python train.py --image_size=32 --crop_scale_min=0.4 --norm="layernorm" --norm_position="post" --fused_qkv=false --qk_norm=false --muon_scale="original" --lr=0.035 --grad_clip=1.0 --final_lr_fraction=0
Rows from block 9, named by matrix and row number. Rows with one number belong to one neuron. Each number is 500 + 50 x the weight over the matrix's rms, rounded and kept within 0 to 999. All counts start at 0. Numbers have three digits each.
# fc1: MLP up (model.blocks.9.mlp.fc1.weight, 480x160), inputs 0-53
# fc2: MLP down (model.blocks.9.mlp.fc2.weight, 160x480, transposed), outputs 0-53
fc1.230:451539577487542553486483526487525593443471508491500559495471469510441466451505518476461476497479522485507493504506475501582483544577458518535454519500569511505345
fc1.231:504418506560521543480573501463565603480528509476492570509545472535452507473522531455491513468558453487452477561553442531491564522448492508461499385476512529484540
fc1.232:528469517521592500527497409542439513495558542475532523539470512535475476443480586508450599502440533490553406416472485484496451519528538468575523504518476449500463
fc1.233:495616561451552480475444527595675616317413475454509439518495441457453425381546584539439603574430544361541497624491593604530492507484455390568503642537410474569480
fc1.234:532504471511499455532473571433447541529552476460547498543534500480439512504477504483508582498544491511485450576488486471434532528559501503439543478474461469534553
fc1.235:501456532529494508488495552599411462472510535470500434558475569549395558551477442550512549482466514503412426492498475473494452460442542504469508532459483518517466
fc1.236:533552514478547503423445510443495483469444517467457467543423507503419567413545421537494595445487445518447526520565561672514453456557506541371470524447418489545380
fc1.237:599464547483581359443539457454508539511507503478466596453580567474446628486463616471359537363488483433427379535374487460589519518484557428526467411549486482567562
fc1.238:513469449560497517509468541525482527494436495471461541424576544467381473509594500479506525600542598416523384477493500498540463581509631433513538540445518546565482
fc1.239:511515556512510503510526536410531444484522499510468478505491507497488509513555477510526504451558510437506547478552427536452465473577525510516482471460471477448545
fc1.240:492604518531461522509434439456572467577460488459452487487532523486449574553562520405479542613517499450510546494465436510514555528557509411551493509437395542505470
fc1.241:533479604429470421542462548543503584456455493498471441515399373454368427479595485535534553502530477408431569528511504629524616469502509428405523576492449547497453
fc1.242:460463448483423474560475517472454512560461468562505504446467499505497560556602446457511468526513538527560562498488473554458569511470490633558549449472562475480473
fc1.243:565588477596579469501395463530510557459425464503487425598539553608436450607513496536465621552586469461473438456424466551392462433426572444544549486456560503527623
fc1.244:454490501506533526519434568502557549504459509430529514384474533445462486504563560519478564506454482501476568474525447551579477472533506458495434521521420487482516
fc1.245:524663457491463577553446499543517481479470476370532587519539557550373542449469485478509408550451599404468498535547520454504545477492468493457516527513463500512530
fc1.246:467544533456509438485488487540510503612596619501465535600575534452485536325462494496404390499567462551582519567421542382437521560526547545534492495483490464488427
fc1.247:538537574461506525552461490482545559501504460448442555542431516484512536488529540525462477502521442422484415464473406582523574529574541522505535514466464437476514
fc1.248:389654548454441517553440520449507517464360588453526577527455527430629509503572524532489466567544516449554538519522458323488599416531471478505473576548458535513543
fc1.249:420485499493454566498551453544457413476512487486523507511549543531473506505374474584528405452491556453502526557540583620474414495491494566508499420476461516525478
fc1.250:533506539501478486442488597548503471499521482479550508505481455511471496470536478521502486510541514512486507537534445531454543480518530479505498464536514462482502
fc1.251:551555536523553485489486557526508589471453448444538420558483513478465504544502569418486477479429458541501440479490523466532528471463465455588417573503552393461482
fc1.252:479609516515497512483441542481501541458480515486513459512531512483459453504520498482530554522479488490531573530527509506502512474534473537470515505482505480512530
fc1.253:424571502523461565489570556453543517450428536483537424490581458517481512441534421505566549472468500520493510480607497608508510448522456513446496492451492485538478
fc1.254:584585547472600624552552527411548602446446508462496604566447555425513511384542495525451424499562562341521325448506387548501503501601500553472483542506470481492409
fc1.255:467573638449486521539516502459591476529523468488420571556623562388454479485571560528472538506513492442503529516498538494504573516561511535424381475525477541494563
fc1.256:499557501494512551481433444497418507493456514521505505517515481506469530475498519452483508530518458456487508463514454540493537558520548516517413505492486467441523
fc1.257:542531495449518480553450467470485582454450537452479466484600479478574456569528548492496528434511501512560487410449542525525511533505455433553467475494533441539488
fc1.258:511482528453493492419450480445490471440504574512478536424550521475394473456525507519531515535446507501463544518503456552502518500543443506493478508474535519532505
fc1.259:433553524494501446508446477516480498530605491626482508425486543496500501389539514447527521523518591531533463574530453517516513575547475605466522523535438502469517
fc1.260:463571542436406473448510505440595459467487508421470590527549534540478483547491490466547514547473541453541561469536493513441535502540489518454446481488483559492461
fc1.261:534456468501412499493553524453516450505536475421528511606455463480454556384515483495437597430516463456473578482542528541466490446519515417415562475462508477506404
fc1.262:459639573473519553507483395428467512498508511478543460483669499407448471328517396550484473473416534544549444445487538595454491485524482502493459495484486460514543
fc1.263:553525579510584522520496485514466535461482513484530560480460567486484540320513488564501445503546490477440537435513472485462629519492533488514576516506500506517443
fc1.264:481390595519577541572436495531490493478476384392504547572505456438555478527500553504449464485474535483454423455496546521592546575425444501490538502451487458460431
fc1.265:560530560512561437509430533502543545495412525490562485559529461449378581434514534480449506491464502442506421423486546492492564507433469392571479575505442481426378
fc1.266:413523480477391493414502522496636575488503461484577536519514530417435496469574470463495521496462508521541602491519556481428533518533491533449444511536522503526527
fc1.267:361642571488453572517470517444554468428413520435593506484510554477443543507591543455624454394465462492508542530641537529513551485487480640445490522579518489565439
fc1.268:522581454513580497536537548511549649410470459455487548504496443517621487429535537552498520476504448520422395522398530558530466514459494638473536434548515493442533
fc1.269:442494563483492424426358476479560429434448566511548406528462466498475420526592512454604554518533558500558511471563504565506512415582467505529412511477491561500318
fc1.270:550518521573498544514481483461492519443516542467525471535433477510430533475477572473464535484480430495398441510533534474504608519507469408480466484540404472507446
fc1.271:420541525507508483559506524458518512453487502500519486547504516478494476533462453545543500532572486463545464526502466525544534474506531450519440551581467462516537
fc1.272:446555472470458473487486591497548492512427499408546442469428456481499469510507444529501503489459517532576579537520567482502519457500473624512444481544539455534503
fc1.273:403444566545426443462464556490472418529387568539534442552440470467504464508439454508612467522539493451617587497515487467452493450550487485482438469486479532525433
fc1.274:546531541483509511483484482469515535531506438418472511549503510500498553524526524492447531459501542478510454443494475520504501526520542459519471477449481448445489
fc1.275:464487508515488560496534552448507465465512542545525467523419562519423518455597458510558529575532597531511574513528557543457536467528486581513544495476539538555448
fc1.276:491489512460487484475504515411589496568400497503490523536428551600421580472439473471521615510543634429528564483569511456489463508493503452449375593474498468518491
fc1.277:529530522558553488489479544515494504493479487481521516521507475480442509477498513479511508539508466496470558451508511498512515492531509544468539473507476492484516
fc1.278:482523539495562552518504472455465451469570486482506421487436503512464471459553502531487500503548494480481449462507482575525533495540495550508526466495503534504542
fc1.279:471538515518439443522522473413475468441458547458521535558594520492349488467580535555534626430543528542547553464556525578476537502542550547477436469529554504512360
fc1.280:531553505472494555529497422492475555546508438469506522412562478452377565510550543523495510507564499496414451442492517580402501503458499494537521510436426575456588
fc1.281:494561502594478610504605491414555642526539479423469514537443470476503529487486520519389473466513446509475463517472480487446514478534464448481515472508443462458569
fc1.282:472630560478589439475480546464488546472487518469514457572535456484586451527533507527465556425431470538498535488444495530457523495554500520506441479498471441461580
fc1.283:425523501495506409478473620501429457441444545484531510572432510545366477552509518481511502546508494510543519522544546487539526493507500450475492539510530558512547
fc1.284:487544496508470560532516544475493473560479516504476515496552555494526589503574529517520471441512546488493484461523498528525529539564514545552509471484505513496441
fc1.285:533596492494512514532484494468482474469462554476499376550505535515541400443524481521488545609479516457535501537501524527491504502508477451506486454533448443551491
fc1.286:476442569539481425515546472509539562548495543514573523489528496467480498419502571565521520474508492525554460497523487513442565451521460629498494454473433514489437
fc1.287:506526457565438518536516617466500496478452443386588372510493563456503419518529504581622520500431442503502566471497501529432526499465544516462498539501514523495556
fc1.288:454500489498485462505435608604449456460479586479578391540458513481452446518532561455527539559492463563480599621453495455400569400411544467551538552532486435560558
fc1.289:600498435555538538628386529603451560429412462470558447484417602368443390554496543499501506574404407399462516486419478560479540462393547560532553638521461410607572
fc1.290:514585574533565524524557571468445519461439486527505491490469462463392553400497507478534469485533468505406502478511538585481523512520564414506453554487519493530438
fc1.291:433493518494445487405488479381605606494536504542537459466566452496488544433518489453467506438499558537466521490533468566503540497494472542472495447509430479470516
fc1.292:572610409474582542453515456486619503546441531433525481542546483490585568467485483475424526503480499551477476383478571494475514495584438498558441442516509479452529
fc1.293:489547510506417483498456485479578513475524514522496505512550500475492492503541507467490537506505487416465536474497465554484544479558503500489492541457530477495523
fc1.294:516437537456544534521417489532459570555460510482555405520371492469552444590511436573558516552488512532534629317586538545395403501584465533523421440459496442507593
fc1.295:504584431563480499427529597546530523476523529380478529502541516518334521478456528501558470470504531525526499458475558471504482513538523485533518492588431460571443
fc1.296:452605513505474493498505420465535533510542475479542432522461499443536558466512500500531550546535505518492498481485491570438491491516479531520471468500529494484520
fc1.297:561480652534394464555407540400476474514568464406577489468550483399618480459596498490496581574479480444512511506460405693443627490503492365462505538483366375430465
fc1.298:506601528486524525513494529547582543468473459485513426568473474435464562485494491509507562495478466481432448531458573519426469549469472463476510506450528432550478
fc1.299:464537507570517478487492479527488548558545563438539522513398475454450465518552548520496588503503489500419480413479435449549558476512492492431485481552428477487512
fc1.300:544468560478586471348564584420419471485537502461425607574500525408294598463554503523411604417466484532428462597405477548470570641558542471421523418427482424517561
fc1.301:484543566470550485444532541476478573492503474445498476570473464404518510475474476505455505477467509521559427562474551538495462502577514612433444408508468478478641
fc1.302:511545497452543484517522602496468472486477480436465522524487553485350480539497531519505534444524476518432475510450479558457453443500528531471466533490504473577508
fc1.303:582568539499458442555558602425571551512476487474496469505569611528355581525461487338540609578530518506440458583508516501375473477503464490473516521441566520557419
fc1.304:541559564507540483533503456485506536401484527461539434512448419500482450447562468533510503452538543469520477413484491602480457489532455515492375517491513464446400
fc1.305:275510521464470485424407480584523428526565529463528627395685502402353441516569425446610398569399540452585495619587521485498499561585503624541455454564496575549502
fc1.306:544473513549514594482527581494499473515465512430512470535506545479493474443560551456459592492484459560455456418538474550438565500487587459518463453573509421496531
fc1.307:621585552528515539487446488447474524411538472491512547496508482455370587490515601447448459523468415542417478360463445620548571593514628473530497443497448532538501
fc1.308:549521491520600555513404541579457487436477525453507467568469483491403543474494519584476590515405455477410522424441524598558537450467523527521528526543414482511432
fc1.309:468623571475470546406550513553507388502424552494542519539498567500399473498502512476561503521517493449575468447518522529446418536493545565554521532517493502518482
fc1.310:379627594476448470450453596413627591556501499519440513479588515444592501466580471584564399542484601576589483486548578519476465455513454580454459502494575482501499
fc1.311:522545462484511493425544579459522487511503505397481551532519473559395542495480522552556541444409425541434543510580424596511474449554475447559446492487505495518505
fc1.312:498476525531550498478453532473462432439476524450549494522531480506485506444524514519547556505504518543488468459457507534409500544506504472510435462473474446523473
fc1.313:548637495456599433496541478549483490527467488482441559510548527380394565505461540507454517472540522415464453445445428475478431536489463484523469560510415501491466
fc1.314:464589629555508502535496402423496522517483440495481481419532526396498459550467528482440436469539518562554569485494519548438474477527480485586535477520489483415514
fc1.315:534606450479441496513490497516471689471496506532511487442486443499427569514511504516503482479449530605489562413553505454533570513515486565548475510562520446552523
fc1.316:507545466561559463489568554555505541439579556430512529521454502479387663513502556437591554505481390487436358464527486523514584508567507538556508440489514474566333
fc1.317:580436545519562462493506452493494532514587541478486507499514482513462504379529523550489496485533526454470437440437492533543559502530519460482477535460469467532485
fc1.318:540561576484486550476500449406494540471530467513496462505504451363519475513558495498510456510571481469455405528480529612589549510533469455472474488472486557507446
fc1.319:476543550557469509481450508549495555521496476517550526554509500500450588436487518524484576548515502457511507511479532541465495534448515483502498531499494507500451
fc1.320:513579525514493485517464667415472430490514488470504452526538460463362533638466458514549466588520527469521585508552497528412499516504477465415459589473540512578462
fc1.321:524479670446564477474462571499516469518520413514549506572477415416486571452500573593524540504469521501503463459488508621439469532598483522514419460544446493399424
fc1.322:517591507518460478445542523428548553498489396522541511524537499565467593499480478477475588445428538502476487467510466544451559539454471533438488463516434483555559
fc1.323:530552590429552516478464502516563490453533547415466465500527567496488504426514516499521510492495467497500498456462534501537507436528508483480498445473468523477453
fc1.324:484620454573613487462549486510473553414536526482519487539551510504451458450517535485490453448462427490513456538484438561534546510555628504554512473495495494525542
fc1.325:533596505537524474488621523454549558536483497421489446494537613479493525485468491427478535487504444523480548543518506397409504514454525485447451478548455472526565
fc1.326:491560529509587472505453456546490556353449505460561496539504483508537440613537473502506512511467482467544518588526533558540503508468496435571422548463496449539442
fc1.327:491537594491497507543509475451449482534465522380540517563563497484453488458469462513459470481415489507548532549472531563520466483467438507501556528493488446415541
fc1.328:460518563470413435397568525473542399519449413437538485571577532477480518410548421567462523470460428529428530470483554519397591459479510466444475474425501486490499
fc1.329:515594550509451461485538518436528496494448573421465576524456505467468559521478513489485490424502491528402531474512478462559608411456493466466432567501510479547447
fc1.330:561574484527504469584456560409504506435415507525485485595447385528395468553606395487515554502596495412429502468499538657530522445491510506380529534464512534493459
fc1.331:502532513511544521502479479596411486434407473512608473518535505481520531440473536539560602466406516483503542465536573555463494564562506458429522482468458529494496
fc1.332:513484554472484530481520429511575523513533445503493540534492571427479527484475508513528549588468554467483417452534508565425498560517531519548482436466486572521525
fc1.333:535436538543507528462493591435436460472461488356520495558340522479514569514484538530489545446493494502376484581505452447560498495584540424449450451487443541575413
fc1.334:528542512510499508520488513506515436459502533512522462515539500518547476475460564498490483485490519464474463463487511535516550485531512491504490498522442500479466
fc1.335:519428581506456535468405527431576516466494514488520430558421456393550518644561481510453594548469514531485509445552563565445511495503473507420467489496481458438510
fc1.336:583527560464501379458495489496522474529481503487495633557486489462455526449513447491432472535555500520487440492429484434553463491505559550543477472519498435525576
fc1.337:525564475465485457565508451491524444488405449505515616510494462499439628489456514597515386490535533463528455421538513496541475508476521491456507526463469538581427
fc1.338:489569499508497491454501576567562478503449453445541460499516477483409530531553487487526566463456526510488512512502591548512478462496498531500449507557499446482503
fc1.339:523399503532455498528546582488549463513482494489500534477452567569405477487549501490547548450549480415498531501521513511424561541494477580474497448490549524563452
fc1.340:491446579482515605470559497555529476471478554380502543534513533488455539462551522481500486485533465478455480399570493557484507485483515512540495511510494482514462
fc1.341:533577542488517489476544441554621647514533449438540527544484522447571554339555447476507576632592508495525514480521531546497435498474512554500539514503502479453550
fc2.230:494516421531484538492385522538458472489446504460452522448617608553540483491582436423464438505446535485548508574461605576511574485465474550520470467514595536482486
fc2.231:466484547560543580483447550467515533489507549518436564542520561520557465540537540449491512560467447445494474506487458558501498513500551565448487478547449580460514
fc2.232:473490461473387590536490470560582520546443508447517557462516483431500518470419434600502458388460526471451411490488510522494452549507494524486513545474562389523485
fc2.233:480564407510427613485395468646537462499440523598529516370549537468485494406425539582477498539518453351525660557479504553405448457471478436588416539462384399602562
fc2.234:482561511468522586457481543505568564492527482462445426507575573554648427498484496494537602471473489439515507498554554492541493499554436450522466510498482473494450
fc2.235:482528483527499525504464571446514486462487479546501522478472481515461565553508501516498471480520564473483460586512497428522464521477528428515506575503511500489491
fc2.236:506515445480479369453532471466483519472606493538544540441453530600523394493531556565565531522515514516477455579546477465446476514519510494458501472549494590534548
fc2.237:497460390528414465454409542561621446534480535440433455488442521623577533514479517431574444481546506466418476426560390555476494400472350547472592512552520539406577
fc2.238:489445517479410458366445367466457605515388586536487498374579494383579446500567525549531505569470559505532460477515551400634480519506518523504448487610531499547500
fc2.239:505534548551534511477500521493545460437506512499519524469482461541471532506549492543466502551459492488496490502536484545520529424520504498500515493477517527445500
fc2.240:450475557594463597491566462432496500484466505505453468489474489516635377586568503538535521467441377514500482409574402501569562482474555512505440503518551444587518
fc2.241:505532529382581619505441498430481452550448438538435529557434520525339481466503398459566465513448503423511533524529417597563537542593496512473515517454505471490427
fc2.242:493547508567485533538475471519480479434539445525562437455478481587462488435540463488475414509534487615493538450594452522416464415458525547515624384446545504476458
fc2.243:495608516565577515532534509456467537472471531419515415423534545506420586597529527463592498640515484422431394546534501584453568515480538399482450465550520590532542
fc2.244:441493598542499419411565463541423518537580531612511498444439503409622491441497391526548545520468512505488532463622427584559598491500419538552486522513484496438528
fc2.245:434501520523502484488411526444500476570459506400525563486415411557390498481487558440562458432463486520463531510497483443533614474474509552540388545446481428445485
fc2.246:408535572540442556417513529467469410430503532554530484558471464473514572420487434535410474478543499548518468569527496475419422498504431526492528424451510486444535
fc2.247:566554561432467414515527548497522531517534487450451569519401537488460482538511546479476531506473447521479534513474532493429505497449502531477529500560498439494507
fc2.248:410536513581572514497412620500508570480362521449543535585454449512370530449483523522425439450555430407511439358404522463485542485513498447499491450510432482485541
fc2.249:510504525427567421492475464547528414517449441575537531614491412534516492540488473617370458374559563487490371512526508548514348429602434623451511449483471535504469
fc2.250:464553514466511501538559475533490524501526465537475554529524509477536514523483482473471488506461510449567525554533479506481532485491509457520483496450505504484496
fc2.251:469665496437522407503509440574530532469457447463605488497523477438432487521525468473444468465478420502556444463534445460516482463410413411572473504528526430458461
fc2.252:473518534512530489516420497475468517474500510487530481527494495497471506476499495547500544510500548518519539549480548510490484486464493523501476482497508499498519
fc2.253:417453505404520496549494418455586512462395569419474572500448510549434500512430529565569465406572536481423486527445536504474530489478481449478447551457481465510483
fc2.254:519512531486517442494442531490543544553513501463526487572498496430497508532488408443516510519522549426525551477498536504500489473477493416526544526516498602499503
fc2.255:490490573466490553514583492476516591507456517457513462549649426449425476459540498565400496512492474500507550535511520484455425543441502518462513469518501439485480
fc2.256:600594470550541535525496537551488470403565489446422476503503526553500479540538550490565505506459544473457538483550525395536503530496501406503519553554560469454426
fc2.257:501575448531477480505394554527537544470483434569502522441484553525544443481538527485553476479499501561555557429471552514514551512533435450495507459533511470580507
fc2.258:433516527438430516435517565421495417526496470445506510532432469635464443562451492482548479446575528575552432514457452416557519384543478481566492448536516537522494
fc2.259:496512538470473542484367452461436394443612519532473470605545546569641494299602491476466538529473471498541524521527474551525470518552518492479512454511495487507479
fc2.260:486494531505507491489492466491535417441472550445480565525484534513525478567452513517521460552442506532526522467476529541481537462505503511446503465501563501504433
fc2.261:441506494492451477493565507560505598459605474524511450458464520484509469437475445478475446434516450423546503572544466455397400455464519457511556427582484514473533
fc2.262:406520618502426420342236404599528362558416455537487569504509462517427395470514520521448477520562552437503531438483521621533604486517395373533485397385433511528615
fc2.263:466486583496555493576553476440551470501483567454536514496484480529506475482497432475485461500560616527477533496469434417559467522470485470498432504511520557450447
fc2.264:583476483503541485544428497511413484519565528511494471469555507571466418562569504493530505483507483425459564450507429468502435536559489539510579532565483521525494
fc2.265:539524466435548616511499418463397428437499443552516565484451483482483557637566376541450423470453464479586536644489495443691447489476495556526510544528528457494490
fc2.266:460456453524433506598539425592512512484438571545600577455484441531478573353560534585521423496516488484538483418532556526522537462437460557468520524547461410449436
fc2.267:448535511625549563481540475514486558497372534477510496579468369478411607500551542428466389537526621467528550527521558412445532480498462525521506503500494521513458
fc2.268:407579501475541495659434551495535597442485460447515525432548525492575479497563513483528519505557423539498391461481530443523473446480453581442512530563519498391536
fc2.269:526523503464446481504481461532463431454484508507492522500409512495411480437451530472562475501443511553541533506498571550515462473524474538454532528559508559528431
fc2.270:484522432469517482515480457572554470532523476470521511510454566534527418525502555441516458493472504481483375462513506468482443540539461552528470480504466492545483
fc2.271:453479520535453443482482568504547606583509488489433576562512486533577459481437538512573538484537481434450495455532413486479489487547494471477435513573456556484502
fc2.272:549611466535557487471513522505506508509500393480487484505485504438435553567478617508448482430529484498514523467508562551481477441452502505553456480455494577469500
fc2.273:435545517522520454429511519521436461535441492550530526444505458453374428503382369459505498532469452518571513425600518498457561505558531492508423456564517562536460
fc2.274:530486517475488513459455530490537566490557480550512476481464542524527526580543530507555518488448477520508443511503479469517499543518490468488508432555483462519540
fc2.275:512521536456507418451604493489552426532492489478509518547416612480343444427524521508512452564512551579549493548538540540507488512494460521525547514437539544548466
fc2.276:468459535511583574473500447563466474447456527513402476515434531554548563447459490511493485564443471427457478552523542509580458546566495499410512495444466436499442
fc2.277:493535429581467491510458521495481528543444499528523540456476455514491611517463462489514456527495525528538487491537516472498482527516491562530497478465541545487529
fc2.278:499554482359486386561499467497578490530442498478451488438443575543538479594553506466506600468462496468445490434474535493438475493480441470442509584490459528503456
fc2.279:455449513517365399485552454512572420521549453535458516494585563527522395420506568509546459473434479527614511506580526522466502482498500535501579403516558480428520
fc2.280:503566471484506532393499534470459548552479494512520498447491446508537468491577481550489490481482479595557451465470497483562483488498499671544504492526487456524554
fc2.281:436618565509521526421411460507456454530392539467442435437503500461591431393437516529462457511530415555430649545550401483547542588383473373420574526499445554436436
fc2.282:520617605425441489487458485485484508536501519539506506510571527530496485502496511535449474466462493493528513558467484535554553373512509473491410498526514435509535
fc2.283:432472499467585475487536599531395513445471473514544490463479516456363463465468500498414503514521560505489574486492526481533529467507495474482494587626537513575409
fc2.284:509537533444453470512509509486506513520550441474508506476489520482518470489499497483495487442489465489485509539487542490527480485516559500500537509523452470486531
fc2.285:420595482513562533495425474546526505519453464511504552536514542464514435472559458553491508558462541440516525441485494489507532487519476526532533486522472503466532
fc2.286:439463457541519511594547603504502491520437475408431511441546566441571450408468516508503459495521513441506451476567511452450508401506551527484474506527533594471414
fc2.287:547507485470476466465514505454538523457519521441504414530575543525509538556548499504611501520538519411532574525493475529466592463433508517509461544458442463590552
fc2.288:435602465573547540552459539559428404470422445486541470542477455471429478572481534471404464479500564486479491533483559517527450482431491420420449510497506498453468
fc2.289:473626514595527535536464465450425572507491514515567441460395568485432495588495460511532555458552520342428553539506501494480437461465473330476424608479548526632567
fc2.290:486509424450586527432491492494453536544461466625479512472450445548465567454481497496526511478508574427608508481535467464566429606441501586575492556422522460585467
fc2.291:434574466403462503495469468541559579519482527537590566498524456556479495405547488516430446535548562577543443494558509435512506447497508527488540553509473520482470
fc2.292:420553444502439457551413413522517530459451529573473516502499440489550560485497451555498467528426395570502454400526502419490485574531543471515527459592512469441608
fc2.293:525463480511462500534470479576537483488422500448528504435513494510496556502486456586451463488465492536519548466536554518533449500479536598498539482466535516468496
fc2.294:442523533506510576497555524500529473535449580460577471570444439435550519531483497432576429565523543545477560472431586433531446537542503508472441406563539437522556
fc2.295:495508527554460641476478610542472429495563427466491472481622557525531475464503450424578488487469486471527533469519525546528559530379502520435544501446473480521508
fc2.296:466574527530480521497472448468525467538495508559505500484512510504601499477526443515448487572507462516511512493484479457487569460486512543469488529531476487485449
fc2.297:561523559450444523452490440589478458543501476589509509437506565424510386388539519553491405367498512526514422447465565558575431556459547609448481539517570502498505
fc2.298:471636433537504450505556490545431491472581542466524489510465497581557572516446500546547538537433500508446544453576418469449569558495410454474537560491522514500541
fc2.299:518461503507498521541490567489502556490584524510471499544412516494547440464539457329510523456505532458441472521447483521518580501485459477517504493546429444489521
fc2.300:461585519483326497487511439391598497487570323488431437463542478540495492544600536400455501565537461491582552572517383478490543481387495416500505544552535518560622
fc2.301:460553555472559505580542517511514518517454514508530556606546535494581462535424503470507426565449511473526485499517625377447488484507501483449452432572509479512619
fc2.302:438552445583488559544446530537557483474503562557420458513556514564459409483429526588481476529498361443499540478553482489513501519445523478561517409465545496518503
fc2.303:448500537525552560511442522424473571429472502378512437575453514432516420496542570497495489440473513563556500621481591433592488488689479516486549443575511475502473
fc2.304:507447527507490506542499361492558508494451549452485573474415477518549512467539499549540490353483606484425524518429564505503457547521498568517504573489479438522430
fc2.305:633485526559529511412637424435471317426518507445492572510598560502566401452570582559541448439497479438618494489487476558584427497538564558496481500519512395595345
fc2.306:473524454415541511424456485466399421464598531390545535494496527555434454516494492485513424559522484523483377535475355376593541520563380463578540492520481599571591
fc2.307:510397455484460514444527408436519492509558397567470479440470472582481519509640496406551488533549578479588543575421494491509476489402478532538554521420461574499561
fc2.308:628486424441509489515570473510420490460484460457490554482544579421382492530512557525430438443507471492502533621454633430455459516444549465564569544566593485537519
fc2.309:432547523494541490404505464538511490551475494524464555512485471468563524538579495428477526502547596500611500425542431403492481567504573472560445480457465588478500
fc2.310:535511531556470515525421542467516487544551508397511570498458443437514510504515614462545542505459437499493465476458489501481536411555538450515423492588508394478507
fc2.311:531397441494487497574476446544465455439511492509504561506446500570537514520465502582556561498513476492499517572531415435554465455476485424489541487622499461459513
fc2.312:535430503423488442504540490495523537474472441501505492466554478555467550510486476518536490563538513484521468531482517474484506500484440432499498483537514497499533
fc2.313:452519430547627666559560572445505500413463547392428503494572543467613487486580544518563415481470451504495492494504426432615558522511522567454418562454486524512431
fc2.314:400543531504526489528405490501527437543494513479505519501532447487599425623454483508419548486469524478598527486420478553517556416459502519541438431477466580447519
fc2.315:487595417473509483579478523498405621474587436455512499547641536532605555447539509485501555388474478455451412650432560527479506581541581548397377482538555463520445
fc2.316:588621507515602421414517498627531601445493494532456547461583544533296529348523530472493561518466563575492524505494569521576429463467573585485572517561495396526442
fc2.317:460493521493513519480469509539516584561520498540475528453451463519486449536520489478485440565534556499482535483495533426487486469498489556510472544503489493497487
fc2.318:509510438556427502565596527474535449492398511460599548433567576489470456474519523455479459395481580431479464501553499401473444403454551559563550489563549536478566
fc2.319:524508586486490572528381500526508534509564518525527473507513506547542495467505536525544549500523455480556463548560443525524535490513469526479545478558481547502610
fc2.320:531479489506575484532491614457481558450533537453475502500483506442365442503541535458483451501449514501467506483458602512494509445468489326449542509439462458453537
fc2.321:579483484469503456415549436445549407527536424582504555494473502469510489485553444459461458564469529495611505577508497486460487439527465521528539460499477549505567
fc2.322:445543512538476483535462433571500516490583558503511480540479465529442572360553511494437449482534522489461560434506438495474509494474526468519536448549501547452479
fc2.323:487533428587598467547461453511456589505519447511470453446609506578503447504484604405545449577515505376563552545483439567550562492543555547511564459528475594478505
fc2.324:485561541475440448481578447497517562552476469508486547469477489500503503405473514533465520438482434514468486505511503506571530390440499494511498506469490483561534
fc2.325:483471487459490528503425517552436496436555576545485492503575575502486548467524528449416542499542472487555481424522493448557541496524509417488395492493498463618534
fc2.326:509658450473523545555458452457416585429484501451458531489510558399479460532475500483532427468472469426484478583419561519615515511464538450478429509523536483503456
fc2.327:492492528477501444489486582517518546528456489476532553544543469519504458494496442518521485536491415492532536532529574507453583457515536475525510517536516494524552
fc2.328:473547515484495396476446483495514435521390488594533503422429411540494526426466444503401554534493559541568515577505517480387531596386437529477573513489489469513508
fc2.329:497549524521393485498499572481646445509499508484517512501513549513511404490468553429463417468594529405479469486426458500484512464548478444507489542534546543431516
fc2.330:496575477519584450452353476562560536508494476636513549558481567516392601490583453518482540420518427462413484528395600417542508523447464515506514556486441476428551
fc2.331:464447444497582580495517476467476472523381559512487514456400431528511492403490539506481453493562600425605560490463491429541524494570450434508414620509455521517439
fc2.332:520414551492445440428584482450516445488577526497459526528565538463518546515553473511586515580437464549565444537437472544493565502459496559466494501509517528581457
fc2.333:544539476545549518444470543543519479475513515399500430498435539602423477521477509474562527479549497519520407562457476440575454482420510394591508521479551502543585
fc2.334:483575461472532460527497578511555455534535508496473438471541519575596490561495527452547568484476542511443499461473501500489463533566466471530504483476473519479449
fc2.335:492445595441557483445276475479585575470449529494484508628524420485381494479545395583472524639424479554512508550437547519546542523546506543500528465523495385490525
fc2.336:468509474479402465483565524504557473508490504488477513540465514478434461415512460523476523468474466619527477564532547505525431495472524476484438523569455437489584
fc2.337:452522444469447551580564546491542522496429449500482504511521462559509486471534468516536507501491485507520474432547517449460493465541456451478520544466591457559497
fc2.338:506509536491514525517491462567562490507481471504553495505453478482424536509526497590485522491555541526484511565479562524499433485477466461488491514497498515481504
fc2.339:520457490535530571551496517475507441422508509528494404559514466546429541456525503480542490500449457507482528509462585505483507523474499512402514483433572545503530
fc2.340:488472481506508504533555502494525511489505489537464515485520522536499500459498492473514485535505513524527518456490465461496438469452481448478526491522525538473542
fc2.341:638616464454516472464486413550461484507474613523516451498577489472518529442603527486479530486490455506579496569442518510479510519421540584548538475500507544418457